Rows from block 2, named by matrix and row number. Rows with one number belong to one attention dimension. Each number is 200 + 20 x the weight over its row's rms, rounded and kept within 0 to 999. All counts start at 0. After the name is the row's rms in percent of the matrix's.
# q: attention query, key and value (stacked) (model.blocks.2.attn.qkv.weight, 1152x384, the q third), inputs 0-38
# k: attention query, key and value (stacked) (model.blocks.2.attn.qkv.weight, 1152x384, the k third), inputs 0-38
q.90,098,160,188,210,187,194,217,180,197,200,188,177,198,201,199,176,202,211,194,161,238,230,205,248,174,161,188,200,208,191,201,199,206,188,169,221,181,168,154,204
k.90,095,214,210,221,210,218,226,204,207,225,207,220,211,192,184,209,196,225,161,154,203,235,211,224,175,208,179,216,182,181,227,222,176,214,171,216,219,215,186,213
q.91,088,141,199,221,223,211,207,189,200,219,170,210,221,192,162,194,208,178,180,187,207,217,174,201,195,228,219,191,188,174,174,194,184,216,179,195,207,213,167,199
k.91,094,233,207,202,208,165,226,210,210,200,211,195,202,187,184,221,192,210,177,204,197,200,217,195,206,201,197,196,198,185,178,186,172,187,200,227,223,236,213,197
q.92,077,192,215,193,208,218,200,183,209,202,179,186,204,201,215,177,247,186,187,178,242,222,211,220,192,214,237,212,199,159,182,198,222,197,180,228,181,152,179,180
k.92,075,209,200,200,189,181,218,204,187,181,188,195,210,183,220,220,207,188,189,160,207,182,236,232,195,199,228,207,218,190,174,205,208,151,192,178,165,208,190,197
q.93,087,234,196,180,217,202,180,200,211,207,261,181,200,212,211,239,221,163,199,198,200,192,225,183,244,210,252,202,197,199,189,204,248,196,194,218,163,214,197,197
k.93,079,232,188,201,220,178,163,211,204,204,246,246,213,218,223,191,209,205,211,220,207,217,201,213,205,195,175,205,189,201,219,196,218,167,212,196,175,218,194,185
q.94,087,244,234,195,146,234,182,200,218,217,232,208,209,188,211,199,251,222,169,224,210,198,214,201,190,199,223,202,205,202,191,194,232,173,180,235,232,152,184,233
k.94,089,211,209,209,182,186,219,232,199,186,161,176,188,175,235,212,200,203,225,133,208,203,241,244,185,194,211,197,220,197,203,227,218,160,199,194,190,189,217,180
q.95,098,183,176,179,219,189,209,196,198,191,181,200,196,228,207,203,217,169,192,181,210,214,221,215,192,238,259,200,184,159,192,222,217,183,204,168,181,222,197,166
k.95,100,172,200,183,238,161,188,203,200,180,206,206,201,214,218,200,171,189,215,218,185,180,204,197,199,237,250,216,225,199,161,204,199,171,228,167,170,213,228,194
q.96,178,230,211,177,192,189,171,194,218,183,195,232,218,194,214,214,196,214,243,190,177,203,180,214,162,217,211,205,166,200,196,212,202,174,199,203,193,179,229,228
k.96,109,203,193,215,169,188,188,242,158,196,191,185,206,171,216,185,179,221,247,224,191,213,212,188,144,186,171,202,189,229,207,216,183,239,208,217,182,186,213,207
q.97,118,196,177,230,202,188,214,216,209,202,178,169,171,206,194,194,218,182,173,205,233,178,221,193,192,199,215,222,215,195,188,189,212,205,212,192,202,220,166,183
k.97,099,176,203,190,223,219,215,183,244,221,199,190,173,188,180,196,211,187,166,181,217,211,196,191,255,220,225,212,199,194,193,181,200,168,208,197,203,204,216,199
q.98,084,186,188,221,195,202,206,213,217,231,185,176,174,220,158,175,207,201,193,220,225,174,243,185,217,183,248,196,230,186,210,173,220,202,201,190,218,220,188,198
k.98,077,222,206,185,189,189,220,190,199,203,165,180,125,180,202,188,216,204,207,199,230,211,198,179,193,190,197,197,197,217,193,191,213,191,222,193,195,203,178,204
q.99,100,183,198,208,162,196,198,201,200,193,196,174,187,176,174,205,196,204,195,178,191,214,228,194,174,169,198,179,204,229,199,186,220,219,196,218,209,214,183,197
k.99,105,218,231,191,195,185,205,183,193,175,163,191,188,193,192,184,239,170,201,180,220,191,184,177,188,223,171,191,215,189,174,219,221,170,223,181,176,176,195,223
q.100,101,176,194,171,214,204,201,223,183,158,196,164,228,163,202,200,165,204,220,174,186,212,177,209,205,207,163,190,201,218,225,243,163,198,192,213,179,212,223,197
k.100,079,171,175,204,244,213,185,218,186,186,231,200,265,192,204,201,185,200,203,209,190,186,172,186,194,204,219,193,192,218,208,234,186,208,188,207,194,206,223,185
q.101,092,224,191,214,213,162,208,200,213,229,189,225,198,229,189,165,245,212,187,227,192,211,220,204,179,216,257,216,194,200,188,147,204,177,212,184,201,181,198,205
k.101,088,182,215,204,203,203,210,228,204,235,196,182,182,144,201,198,203,214,189,198,220,226,183,217,186,219,206,229,155,175,213,191,188,191,189,221,212,227,189,192
q.102,110,164,199,203,230,229,206,209,223,218,213,188,182,203,217,169,186,191,215,179,213,207,204,219,201,201,231,217,200,197,234,188,193,184,180,206,227,230,191,187
k.102,102,198,169,169,211,184,187,221,206,164,203,206,200,223,187,154,233,193,188,210,211,204,249,196,199,255,218,222,195,187,173,216,208,184,203,170,199,204,217,184
q.103,091,207,212,210,154,207,213,218,218,252,208,212,179,185,202,180,205,217,225,212,205,207,156,217,155,213,215,202,186,178,210,181,182,175,217,190,222,166,207,238
k.103,100,208,179,210,187,172,208,192,165,196,227,212,173,234,217,189,212,210,176,212,174,207,243,218,190,188,186,182,235,187,203,167,248,206,155,183,181,223,177,143
q.104,076,184,190,188,187,174,201,218,209,203,204,191,199,181,200,163,186,221,202,187,181,245,224,231,157,196,246,214,188,198,235,198,188,179,196,234,204,212,190,211
k.104,099,182,199,198,251,196,206,195,194,208,178,226,237,219,200,190,224,183,220,241,200,185,207,194,198,212,205,200,185,190,203,176,217,185,144,182,202,210,190,192
q.105,076,204,173,188,178,220,176,222,199,197,208,195,194,198,172,212,210,208,244,202,194,242,162,210,152,233,200,186,202,223,195,223,202,202,197,186,205,213,222,182
k.105,090,213,226,229,172,196,229,235,161,222,200,162,207,159,211,196,193,203,182,157,190,219,170,204,191,158,176,194,235,185,205,197,208,217,172,209,174,229,203,187
q.106,086,174,203,186,196,235,219,154,200,204,214,204,183,201,212,142,205,201,225,178,185,223,201,207,177,212,209,190,213,234,209,202,182,191,205,219,234,220,179,182
k.106,079,202,200,168,213,184,202,222,187,178,224,219,207,222,227,160,231,193,188,211,226,202,204,189,231,207,187,199,194,186,172,195,224,175,185,182,185,206,188,210
q.107,084,173,257,211,193,203,201,205,192,201,188,174,192,159,183,192,158,208,160,201,183,227,207,190,186,223,237,196,203,218,198,180,212,204,188,200,192,220,180,203
k.107,091,175,199,205,184,227,204,215,191,194,161,185,201,180,163,189,201,215,209,180,223,175,194,203,211,206,162,187,177,174,238,200,196,195,186,196,230,201,191,214
q.108,092,206,206,219,173,191,210,205,195,192,171,189,199,211,205,241,188,207,173,183,205,191,211,192,207,183,145,209,187,190,193,207,223,245,194,187,213,199,187,191
k.108,157,212,181,209,198,196,222,161,199,192,198,181,143,206,175,174,217,182,187,203,234,184,245,185,200,189,199,190,217,200,178,204,209,207,205,210,199,199,147,198
q.109,094,229,180,211,179,206,208,219,202,221,191,181,200,195,191,219,184,212,161,216,206,232,194,210,178,211,203,180,224,200,217,227,197,202,215,166,193,205,213,203
k.109,096,200,201,229,188,180,223,209,189,216,189,171,181,195,192,159,172,231,223,213,187,207,200,233,168,199,209,190,176,184,217,213,221,189,178,199,230,225,158,217
q.110,069,221,218,193,208,154,224,168,164,204,174,197,210,205,208,195,188,207,222,183,223,173,167,223,190,218,228,167,234,196,172,202,186,176,158,196,215,207,194,214
k.110,065,183,226,177,214,193,167,248,212,232,204,181,193,202,187,169,177,217,239,241,223,227,129,185,206,205,217,222,184,185,215,200,179,213,212,201,221,210,186,197
q.111,080,164,225,237,201,242,190,192,219,201,194,181,189,179,185,214,156,208,183,207,188,197,215,210,209,205,174,172,200,209,193,195,229,202,193,182,213,212,192,164
k.111,082,198,190,213,162,201,214,195,194,174,191,187,201,210,216,243,183,186,188,142,178,178,173,186,189,198,166,172,235,231,223,214,214,196,187,207,173,197,217,226
q.112,099,188,214,217,209,209,199,199,207,188,208,171,197,192,205,235,164,208,154,168,187,196,238,211,220,184,193,210,181,215,203,206,211,212,196,207,204,225,189,193
k.112,095,210,182,212,184,191,199,198,230,147,196,184,212,219,191,193,208,206,204,162,188,155,243,218,173,261,193,196,196,195,219,235,194,183,220,189,222,192,220,218
q.113,086,213,194,201,226,184,171,177,224,194,207,228,213,209,204,211,206,223,175,206,223,163,235,213,207,180,175,246,161,188,201,200,232,208,168,215,224,207,209,206
k.113,088,203,185,191,216,194,223,183,232,215,219,202,201,213,192,188,210,177,204,229,189,198,250,201,190,227,232,224,177,242,187,201,188,201,237,199,211,190,212,236
q.114,089,203,187,168,174,194,180,171,201,188,195,248,203,226,223,194,195,202,217,224,221,206,184,194,211,208,203,226,183,206,198,172,193,213,215,173,210,194,205,241
k.114,091,184,208,204,255,216,213,232,213,230,180,256,206,183,224,158,178,221,186,246,196,222,200,195,202,225,198,210,156,177,198,196,184,197,211,206,230,187,168,175
q.115,088,215,205,183,195,154,218,165,164,180,156,216,212,259,215,167,252,178,216,229,206,210,208,207,199,194,239,177,227,209,161,191,192,179,190,197,163,185,177,201
k.115,088,191,257,180,236,223,194,214,208,238,185,225,191,169,166,196,186,218,209,204,234,215,133,175,241,187,208,218,172,165,206,164,191,204,192,224,233,217,182,198
q.116,089,216,205,211,234,205,203,230,186,223,209,170,200,185,181,202,211,217,191,202,231,201,190,197,201,197,215,195,181,218,160,201,232,158,184,200,185,196,205,196
k.116,085,193,197,189,144,211,197,203,193,200,196,158,189,191,182,231,238,198,231,183,199,214,192,194,179,218,190,222,214,222,164,168,199,228,227,196,187,212,257,206
q.117,084,189,193,190,197,199,181,238,176,212,195,135,195,209,160,200,242,194,218,187,248,227,181,199,195,195,227,190,216,227,183,206,202,196,190,209,182,177,194,203
k.117,080,231,191,181,178,184,182,187,207,187,232,227,190,221,209,218,224,216,219,204,182,219,179,194,199,245,206,192,210,202,199,185,184,205,220,202,185,223,236,182
q.118,077,141,184,222,214,231,200,162,196,214,169,211,205,204,197,192,192,165,174,228,196,197,246,182,193,175,172,207,242,235,180,220,186,213,211,202,179,213,206,197
k.118,072,227,178,209,183,197,207,195,212,180,215,199,185,183,213,225,163,226,178,148,210,175,184,190,213,225,176,191,178,194,187,213,240,187,225,199,200,188,214,213
q.119,092,203,166,205,201,214,212,231,184,205,172,157,201,191,177,211,230,180,210,183,199,212,189,216,181,187,199,205,215,208,200,216,212,205,245,219,180,178,200,232
k.119,091,212,175,204,205,163,205,181,198,188,248,211,216,200,195,211,212,211,193,203,178,231,190,197,173,220,219,203,182,209,192,242,206,184,189,192,190,217,186,176
q.120,094,194,179,188,217,202,193,185,224,209,189,187,194,205,220,159,229,225,226,241,211,224,178,195,182,181,200,197,200,216,194,187,171,192,224,222,182,200,191,199
k.120,122,227,207,172,192,190,183,205,181,186,204,222,260,195,204,218,203,200,239,198,168,204,173,203,189,238,212,200,185,184,197,222,193,180,200,196,206,200,228,225
q.121,069,181,212,217,182,213,206,234,202,203,204,203,197,190,181,223,166,199,164,167,176,189,243,220,206,228,241,195,205,199,220,198,221,192,163,195,218,219,211,186
k.121,085,200,180,218,191,167,202,229,181,185,162,150,140,187,210,180,216,199,218,228,236,201,217,200,160,173,187,208,189,202,195,195,214,217,210,202,180,196,172,180
q.122,095,163,210,197,204,229,205,220,200,211,211,190,218,185,183,193,170,191,194,180,178,209,212,217,218,231,259,172,211,210,217,194,209,181,167,191,205,225,234,209
k.122,109,230,190,220,185,181,185,254,175,176,202,172,186,182,200,209,211,201,218,238,213,200,205,202,134,200,182,214,186,201,191,205,205,239,197,194,177,211,181,188
q.123,099,198,187,203,223,210,189,215,198,209,186,190,209,206,184,210,173,210,186,200,180,181,233,192,254,222,193,207,201,218,229,213,193,202,203,189,214,199,229,184
k.123,100,234,180,181,221,193,189,188,189,145,220,181,205,216,201,220,238,179,234,234,242,163,216,181,190,201,210,197,199,223,188,214,191,198,202,208,203,199,167,223
q.124,086,214,210,187,165,183,214,168,209,164,220,226,196,197,218,222,210,192,173,196,210,204,202,200,186,176,156,213,191,213,147,242,199,204,201,218,177,161,174,222
k.124,105,184,199,180,242,216,198,160,214,200,232,203,216,236,210,199,206,188,208,199,162,175,209,194,256,190,227,183,226,197,223,195,205,174,218,210,231,218,209,201
q.125,089,241,203,168,176,151,197,232,184,206,182,209,208,192,195,181,210,223,210,234,200,229,182,197,180,239,226,210,168,203,225,195,193,170,206,220,184,166,210,217
k.125,097,174,215,205,223,218,185,212,175,225,195,220,200,197,190,187,198,201,243,232,209,206,206,233,212,203,221,218,197,193,206,153,207,212,179,217,185,211,184,151
q.126,086,175,225,187,201,216,214,213,186,211,230,206,188,207,211,179,198,206,223,221,206,204,185,178,218,204,205,185,211,177,220,160,212,228,189,200,224,181,182,201
k.126,082,184,163,199,220,194,206,195,211,209,214,225,168,202,219,179,205,178,184,208,185,250,197,197,195,207,203,168,214,213,183,234,188,177,223,192,177,182,220,213
q.127,088,232,167,195,230,179,209,208,204,190,217,207,189,204,185,198,232,199,205,225,234,181,192,184,205,192,205,238,210,142,177,176,224,239,189,169,193,233,192,152
k.127,079,184,194,190,215,214,222,184,220,248,182,175,140,185,170,179,215,205,193,213,204,226,202,210,224,199,206,207,190,206,181,202,167,208,197,216,224,229,186,197
q.128,091,178,203,187,239,220,193,218,181,178,174,174,225,192,212,195,164,187,221,186,178,198,175,211,218,208,228,182,202,214,210,214,199,170,185,228,193,210,227,211
k.128,077,202,192,215,197,201,188,228,183,194,227,216,264,192,187,210,176,198,212,197,194,216,192,180,188,223,211,215,212,216,224,205,187,224,206,209,172,191,247,164
q.129,082,227,223,195,195,167,192,196,192,198,209,182,191,181,175,196,232,185,218,220,212,206,176,187,189,217,220,211,206,188,185,168,197,223,191,198,212,231,199,184
k.129,076,184,203,196,216,217,203,193,215,224,165,173,162,173,180,211,194,202,169,185,209,194,172,199,240,186,194,183,202,194,220,196,199,189,176,201,196,223,201,198