From a checkpoint of a small autoregressive pixel model.
Training: adam_atan2 at rate 0.0014, 22200 steps.
Rows from block 7, named by matrix and row number. Rows with one number belong to one attention dimension. Each number is 128 + 32 x the weight over its row's rms, rounded and kept within 0 to 255. All counts start at 0. After the name is the row's rms in percent of the matrix's.
# q: attention query, key and value (stacked) (model.blocks.7.attn.qkv.weight, 1152x384, the q third), inputs 288-383
# k: attention query, key and value (stacked) (model.blocks.7.attn.qkv.weight, 1152x384, the k third), inputs 288-383
q.6 112 [112 133 111 135  90 119 103 157 146 171 109 101 119 167 175  96 139 170  95  73 164 137 152 113 133 174 123 104 120 104 188 135 133 149  80  53 135 105  96 150 128 111 110 137 131  93  94 189 118 137 162 122  64 104 179  59  99  65 138 136 115 114 138 133 111 142 126  91 109 138 123 135 106 119 141 196 153 152 168 118 163  56 138  76 123 149 121  17 115  99 114 100 158 158  97 121]
k.6 108 [155 131 144 118 122  54 166  89 122 144 140 129  17 123 145 117 124 110 139 168 116 105 114 124 158 145 129 174  69 187 105 124 108 161 152 171 137  78 130 130  83 107 125 143  95  96 131 140 121 124 104 121 115 135 133 138 156 164 127 124 147 112 169 142  54 153 125 178  89 120 108 118 138 125 158 142 160  78 109 156 142 103 116 132 110 119 108 104 101 130 110 183 101 118 141 204]
q.7 103 [108 118 153  37 113 124  96 111 109 100 100 120 111  98 108 167 140 125 165 151 162 125 112 141 139 148 109 152 124 133 150 147  60 116  83 131 121  73 103 115 153 149 139 150 140 142 126 143  50  75  72  89 123 191 108 190 155 156 149 120  88 128 140 193 141 138 134 141 130 177 208  72 126 173 194 141 137 111 126 118 117 118 129 112 106 152 104 160 127 177 162  95 114 102 190 126]
k.7 105 [121 126 115 104 141  92 169  68 121  60 161 194  96 133 107  72 110 201 136 130  74 114 159 155 167 106 165 152 150 205  95 170 149 102 114 159 117  90  52 154 132 121 112 106 129 172 107 177  90 144 120 139 118 187  75 201 146  67 114 123 177  94  87  55 167 158  82 102 161 158  99  81 208 164  95 146 141 155  93 115 138 176  91 160 140 114 189 109 128  98 109 109 155  82 112  94]
q.8 098 [164 121 106 137 120  95 219  76 145  98 105 133 205 157 148  88  92  89 159 161 131 106 172 137 177 152 151  33 151 170  97 104 138 118 124 111  78 105 101 163 108  71 141 154 130 140 141 141 132 158 190 142  62 189 103 158 125 184  94 119 160  63 165 147 101 174 145 162 134 127 102 178  94 169 137 118 140 143  93 118 124 132 119 108 156 145 115  97 116 120 131 107  84 129 149 118]
k.8 107 [169 131 127 110 164 139 115 140 113 183  92 163 120  98 103 139  86 117  51  78 104 157 124 132  82 178 138  64 144 109 109  95 138 114 115 167  65 166 175 152  88  73 184 174 181 119 160  83 135 104 129 135 131 138 158 132 134 108 173 106 108 129 225 131 140 104  87 173 164 137 121 150 122  93 130 131 157 127 135 132 100 129 120 111 145 132 112 145 106  93 121 192 130 139 139  85]
q.9 097 [108 128  92  95 139 103 123 139 100 154 163 116 183 160 170 150 129  69  93  97 130 107 117 134 101 132 101 169  94  99  85 136 126 147 107  86 118 149 137 159  66 182 110  79 118 170 135  89 168  84 180 163  90  37 145 150 128 126 132  77  80 131 123 146  95 129  92 123  98 154 154 115 141  95 116 103  88 164  83 204 164 139  98 102 122 145 108 139 102 134 148 107 136 176 114 151]
k.9 103 [ 95  99 139 169 122  86  73  92  92 105 162 104 177 133 131 143 178 144 140 158 135 145 136 134 174 157  88 109 207 120  84 153 147 174 116 129  97 158 130 124 143 107 144 170 173 130 155 114 125 131  81 125  89 146 181  96 143 152 126  92 146 152 128 190 132 163  93 120 159  89 146 128 149 149 154 171 138 123 153 112  85 101 177 105 144  68 101  56 119 144 145 138 112 134 121 175]
q.10 111 [149 149 137 124 112  95 134  87 122 120 131 145 156 159 124 160 128 170 138 131 129 136 184 138 136 163 144 173 125 133  90 139 113  93 114 130 160 134 154 118 164 158 119 126 180  85 140  69  89 111  65 111 151  88 152  83 151 143 186  81 141 106 114 164 158 152 155 118 194 143 198 128 101 140 133 149  97 169  96 180  62  93 111 123 166  77  85 120 103 122 129  95 137 117 116 147]
k.10 100 [139  95  54 121 130  74 138 103  96 115 119 117  95  58 136 142 176 181 112 116  89 107 119 107 186 146  87 118 132 149 135 173 185 164 202  95 184 152 187  96 172 105 154 155  98 141 149 116 105 166 116 164 103 144  86 111 121 165 128 118 146  89 112  73 158 127 106 127 158 143 121 141 101 103 133 125 103  81 150 144 156 132 173 164 157  84 103 138 212  94 120 181 100 174  91 166]
q.11 091 [150 107 170  83 226 116  95 176 105  85 158 103 111 131 168 145 150 124 127 109 151 206 102 126 146 102 138 138 130 187  67 125 156 172 166 153 109 164 124  95 130 200 102 102 184 112 132 134 159 137 135 143 154  75 172 138 131 132  73 126 147 106 144 137 122 111 133 144  98 169 152  85 181  74 111 143 138 123 135 111  67  81 129 152  98 130 148 160 121 145 131 172 153  79  98 108]
k.11 103 [126  84 114 111 142  96  83 149  97 113 151 101 126 147  73  95 129 124 171 136  84 119 177 142 149 155 137 120 142 164 155 133 185  86 104  89  85  96 156 142 116 137 133 121 137 109 107 117  90 128 120 123 140 142 156 175 158 125 120 140 122 113 101 175 122 122  83 112 147 147  89 127 133 178 134 130  98  86  82 129 133 115  55 113 119 123 156 121  95 121 147  89 177 121 125  95]
q.12 104 [156 105 141 128 176 151 142  99 101  74 133 153 109  70  82 142  82 136 152 127 152  85 147 142 216 175 119 154 159 156 185 135 161  73 204 122 102 127 123  72 122 148  88 181  82  99 149 148 115 139 151 103  74  78  96  99 169 174  92 141 185 151  84 117 152 128 137 141 108 160 137  88 148 149 151 105 148 132 123  96 138 121 132 148 170 125 118  93 146 103 135 129 158  90  70  74]
k.12 096 [114 127 124 124 136 157 152  83 101 116 199 143 105 123  44 188 133  93 147 135 156 162 165 118 109 110 151 104 125 158 117  97  91  82 142 144 133 107 129 187 204 114 124 173 123  85 123 126 151 124 130 120  96 108 164 125 142 113 118 120 168 188 167 167 106 128 119 135 106 151  58 116 100 120 147 148 124  40 187 123 106 105  65 110 102 129 148 119 110 163 102 152 112 109  51 112]
q.13 094 [130 111 157 207  75 117 161  62 160  73 151 182 166  85 133 121  67 135 188 125 176  99 122 155 186  94 113 116 161 112 135  78 160  97 221 111 128 105 130  89 160 135  88 131 128 130 116 110 124 143 110  92 133 138 177 106 187 160  61 145 148 125 137 135 160 162 189 184 160 138  88 117 147 119  69  80 225  97 128  72 139 135  76  90 149  98 112 112 132 193 115 142  85 137 156 165]
k.13 091 [150 152 220 149 165 157 119 124 123 126 129 102 158 129  90 176 155 123 113 157 143 102 147 117 140 129 159 158 121  67 106 191  69  99 134  61 188  95 165 142 214 105 158 104 140 155 147  97  91 103  98 121 110 125 177  91 103  64 142 127 125  65 106 119 103 170 177 164  96 130 136 170  52 123 141 139  90 102  82 139 127 152 113 107 159 123 141 156  99 130 164 106 128 118  76 134]
q.14 106 [186 125  82 158 135 118  86 142 139 166  60 179 152 125 109 122 135 124 115 114  74 143 115 102  88 166  85 137  76 134 140  98  89 167 155 164 157 142 124  94  90 115 102 169 157  88 138 132 101 128 132 139 162 177 102  99 113 124 170 142 109 132 159 129 124 105 169 160 104 110 121 147 161 108 153 180 145  89 138 138 133 114 147 152 129 109 112 133 107  95 115 132 104 184 146 163]
k.14 100 [164 149 171 210 138 143 153 161 161  94  87 126 137 133 115 148 112 135 209 152 112 131  88 136 161  65 124 144  73 139 142 103 102 139 161 133 146 114 100 104  96 108 131  35 172 173 142 173  46 117 105  91 146 131 118 177 109 162  98 198 130 181 122 162 162 151 123 171 130  95 146 124 139 173  85 123 155 158 148 164 119 158 135 142 105 156 107  87 100  58 129 114 124 128 196 122]
q.15 096 [139 136 176 119  93 123 118 130 129 121 157 107  86 114 128  81 126 175  61 126 141  86  76 110 134 102 170 117 155  99 128 107 193 124 178  86 148 114 174 158 189 146 166 102 136 129 107 143 119 145  81 128  90 131 184  62 108 101  85 117 127 127  94  86 121 183 125 150  98 117 119  95 155 105 156 122 184  80 150 121 105 107 143 119 118  94 143 123 162 182 137 137 165 128  60 113]
k.15 092 [126 118 117  71  66  92 163 140 112 154 115 122 133 117 141 119  97 135  84 165 121  88 177 110 119 179 141 135 143  58 117 144 141 156 149 186 146 103 124 179 157 172 151 102  86 177 100 142 142 132 162 113 172 112 113 168 117 123 127  77 126 120 175  88  84 147 183 127  97 132 162  85 124  81  97 128 116  79  88 130 181  67 136 115 162 117 143 167 145 170 152 154 189 127 142  75]
q.16 102 [ 84 130 156 114 114 144 116 128 125 122 181  75 127  81 132 152 138 111  82 201  57 109 161 130 128 116 129 113 124 169 128 167 172 153 157  94 116 163 103 176 174  91 132 144 126 107 143 124 126 164 146 135 107 125 118 181 131 124  87  96 119 136 211 140 124 100 147 171 112 175 102  74 135  51 138 183 115  75 141  98 148 111 200 128 131 132 151 203 133 134  95 112  81 120 108 102]
k.16 101 [145 120 144 100 158 132 161 180 107 114 107  79 132 144 167  95  72 101  43 126 117 110  87 112 131 178 110 102 149 158 151 100 120  87  63 124 144  98 138 175 108 187 139 155 139 193  85 155 120 117 121 104 141 101  76 198 161 141 165 105 147 107 101 126 184  69 125  77 164 109 110 113  60 135 237 135 147 107 118 114 100 137 166 135 119 117 124 188 127 123 130 124 151 143 145  75]
q.17 101 [108 125  89  96 110 124  85 128 114 157 110 177 133  98  95 177 198  63 131 128 168 105 132 103  98 154 170 138 119  74 142 150  56 154 151  82 110 134 125 139 113 160 208 142 187 126  82 137 140  94  81 139  67  96 162  92 172 156 129 133 121  95  80 138 107 131 110  67 130 120 136 180  84 102 183 153 123 134 125 108 120 139 172 113 157 146  95 121  89 138  98 135 217  98 112  99]
k.17 106 [107 135 118 106 148 160 158 146 151 125 181 217 145 141 117 112  78 103  95  81 153 104 126 126 157 125 160 124 137 164 133  75 143  96 151 112 138 180 111 140 115 136  75  73 136 131 118 104 144 134 136 121 117 110  72 165 111 130  80 213 121 143 183 132  66 164 111  83 116 108 153 114  85 132 101  96 110 119 121 114 108  95 148 163  97 136 147 168 114 139 103 139 120 111 116 123]
q.18 095 [140 140 164 118 211 173 122 122 146 122 150 140  61 145 164 141 155 125 127 132 102 152 116 145 158 162 132 124 143 144 182 195 137 125 156 116 135 150 101 129 106 162 156 150 165 117 168 128  99  88 138 150  79  69 105 146 134 124  96 131 144 147 114  64 149 152  51  74 109 138 100 108 133 165 153 131 153 124 133 100 132 153 164 134  88  82  97 151 107  99  52  58  71 117 120 109]
k.18 096 [110 129  78 135  99 132 162 139 129 121 163 100  83 140 180 218 125 100 132 112 163 147 105 155 136  74 108 119  86 171 120  74  68 130  89 120 112 103 107 126  32 113 123 142  99  98  89 136  87 138 169 151 113  75  45 154 202 106 128 123 189 148  88 118 133  86 140  92 128 144  87 111 157  99 161  61 179  94 136 100 150 101  72 118 155 185  98 125 181 199  59 110 137 142 173 120]
q.19 097 [ 69 123 137 137 131 125 138 128 146 126 213  74 123 151 160 185 104 126 127 110 121 132 134 130 134 131 135 100 137 140 128 129 101 117 158 139  90 126  93 122 166 128 112 146  92 117 107 130 151 132 128 130 135 116 158 148 122 143 128  94 123 135 180  75 171 115 141 178 188 118 158 110  85  84 141 162 143 114 169  86  91 143 193 153  65  79 109 221 151 134  82 137  85 136 139 161]
k.19 098 [117 129 120  50 128 128  61 140 129 132  88 195 135 165 127 139 127 131  76 145 162 128 121 138  75 204 156  88 139 107 190 128 175 104  86 161 129 143 131 163 163 177 124  75 130  83 119 133 162 150 116 149 147 132  95 110 142  50 169 197  75 158 115 136 155 121  67  74 161 144  69 136  71 187 183  73  97 135 138 119 142 158 127 120  89  94 152 165 100 115 136  58 173 129 138 137]
q.20 103 [154 114  98 189 148 119 144 109 149 140 105 135 187 168 112  89 162 121 152 119 118 234 159 108  98 119 163 103 116  81  98  93  93 143 148 140 138 137 110 146  77 128  46 133  80 153 100 169 156  99  65 131 122 113 168 114 154 102 141 122 129  77  98  91 163 128 119 112 180 119 165 151 169 153 131 127  87  46 128 158 127  97  86 128  98 156 112 133 147 126 144 107 174  93 144 176]
k.20 106 [131 156 133  91  88 137  79  90 158 155 174  59 148 127 127 157 140  79 111 125 180 104 179 130 100  95 134 154 165 120 149 122 111 117 145   0 162 125  88 119 100 111  79 146 111 149 129 108 105 133 169 101  76 123 183  92 123 128 117 125 135 133 153 136 127 137 207 108 123 118 123 151 128 125 113 166 174  50 110 129 197 139 149 147 119 180 147 162 104 123 110 182 156 117 129  86]
q.21 102 [ 95 162 132 124 104 161 131 108 123 141 174 105 162  81 140 154 103 147 109 136  93  89 106 119 102 111 173 134  56 170 109 117 111 127 134 114  39 134 116 179 149  75 132 201 139 132 104 121 133 112 113 105 147 138 157 149 129  97 135 171 110 176 151 186 134 152 125 163 122 165 124 115  50  87 110 121 130  76 111 114  89  79 150 102 142 165 108 128 116 146 136 173 145  99 136 178]
k.21 104 [112 128  94 101  99 167 119 175 127 119  91 159 124 116 151 186 132 147 120  77 139  87  66  78 160 139 148 153 146 158 138 137 117 130 149 102  75 166 205 108 143 146 199 156 140 137  87 142 147 150 108 102  78 157 110 108  77 149 118 134 112  84  94  81 145 133 116 139 150 124 125 122  68 173  89 120 136  98 106 119  93 193 148 154 165 154 104 149 144 159 121 134 129 115  94 118]
q.22 100 [162 139 162 158 164 122 137 148 161 167 111 110 163 166  92 145 123 136 151 108 162  97 171 155 117 128 121 111 145 160 100 146 115 110 140  91 135  95  83 137  95 189 119  93 151 117 116  99 114 136 194 121 123 140 163 153  87 178 137 136  66  70 121  96 168 127 164 188 137  77 119 122 170 165 127 134 112 148  62 141 111 156 159 149  94 111  78 132 129 151 104  87  80 123 176 139]
k.22 104 [146 109 111 136 157 132 118 156 116  97 133 159  93 172 142  69 121  77  97 138 225 127 174 148 138 105 138 154  90 106 202  85 207  14 132 164 153 121 121 139 143 164 106 136  96  96 145 115 135 138 131 157  92 115 141 138 116  89 160 164 168 149 109 123  66 139 167 201 111 106  96 129 129 165 193  77 129 101 147 136 147 173 103 134  98 129 158 125 154 152 106 159 152 115 109 122]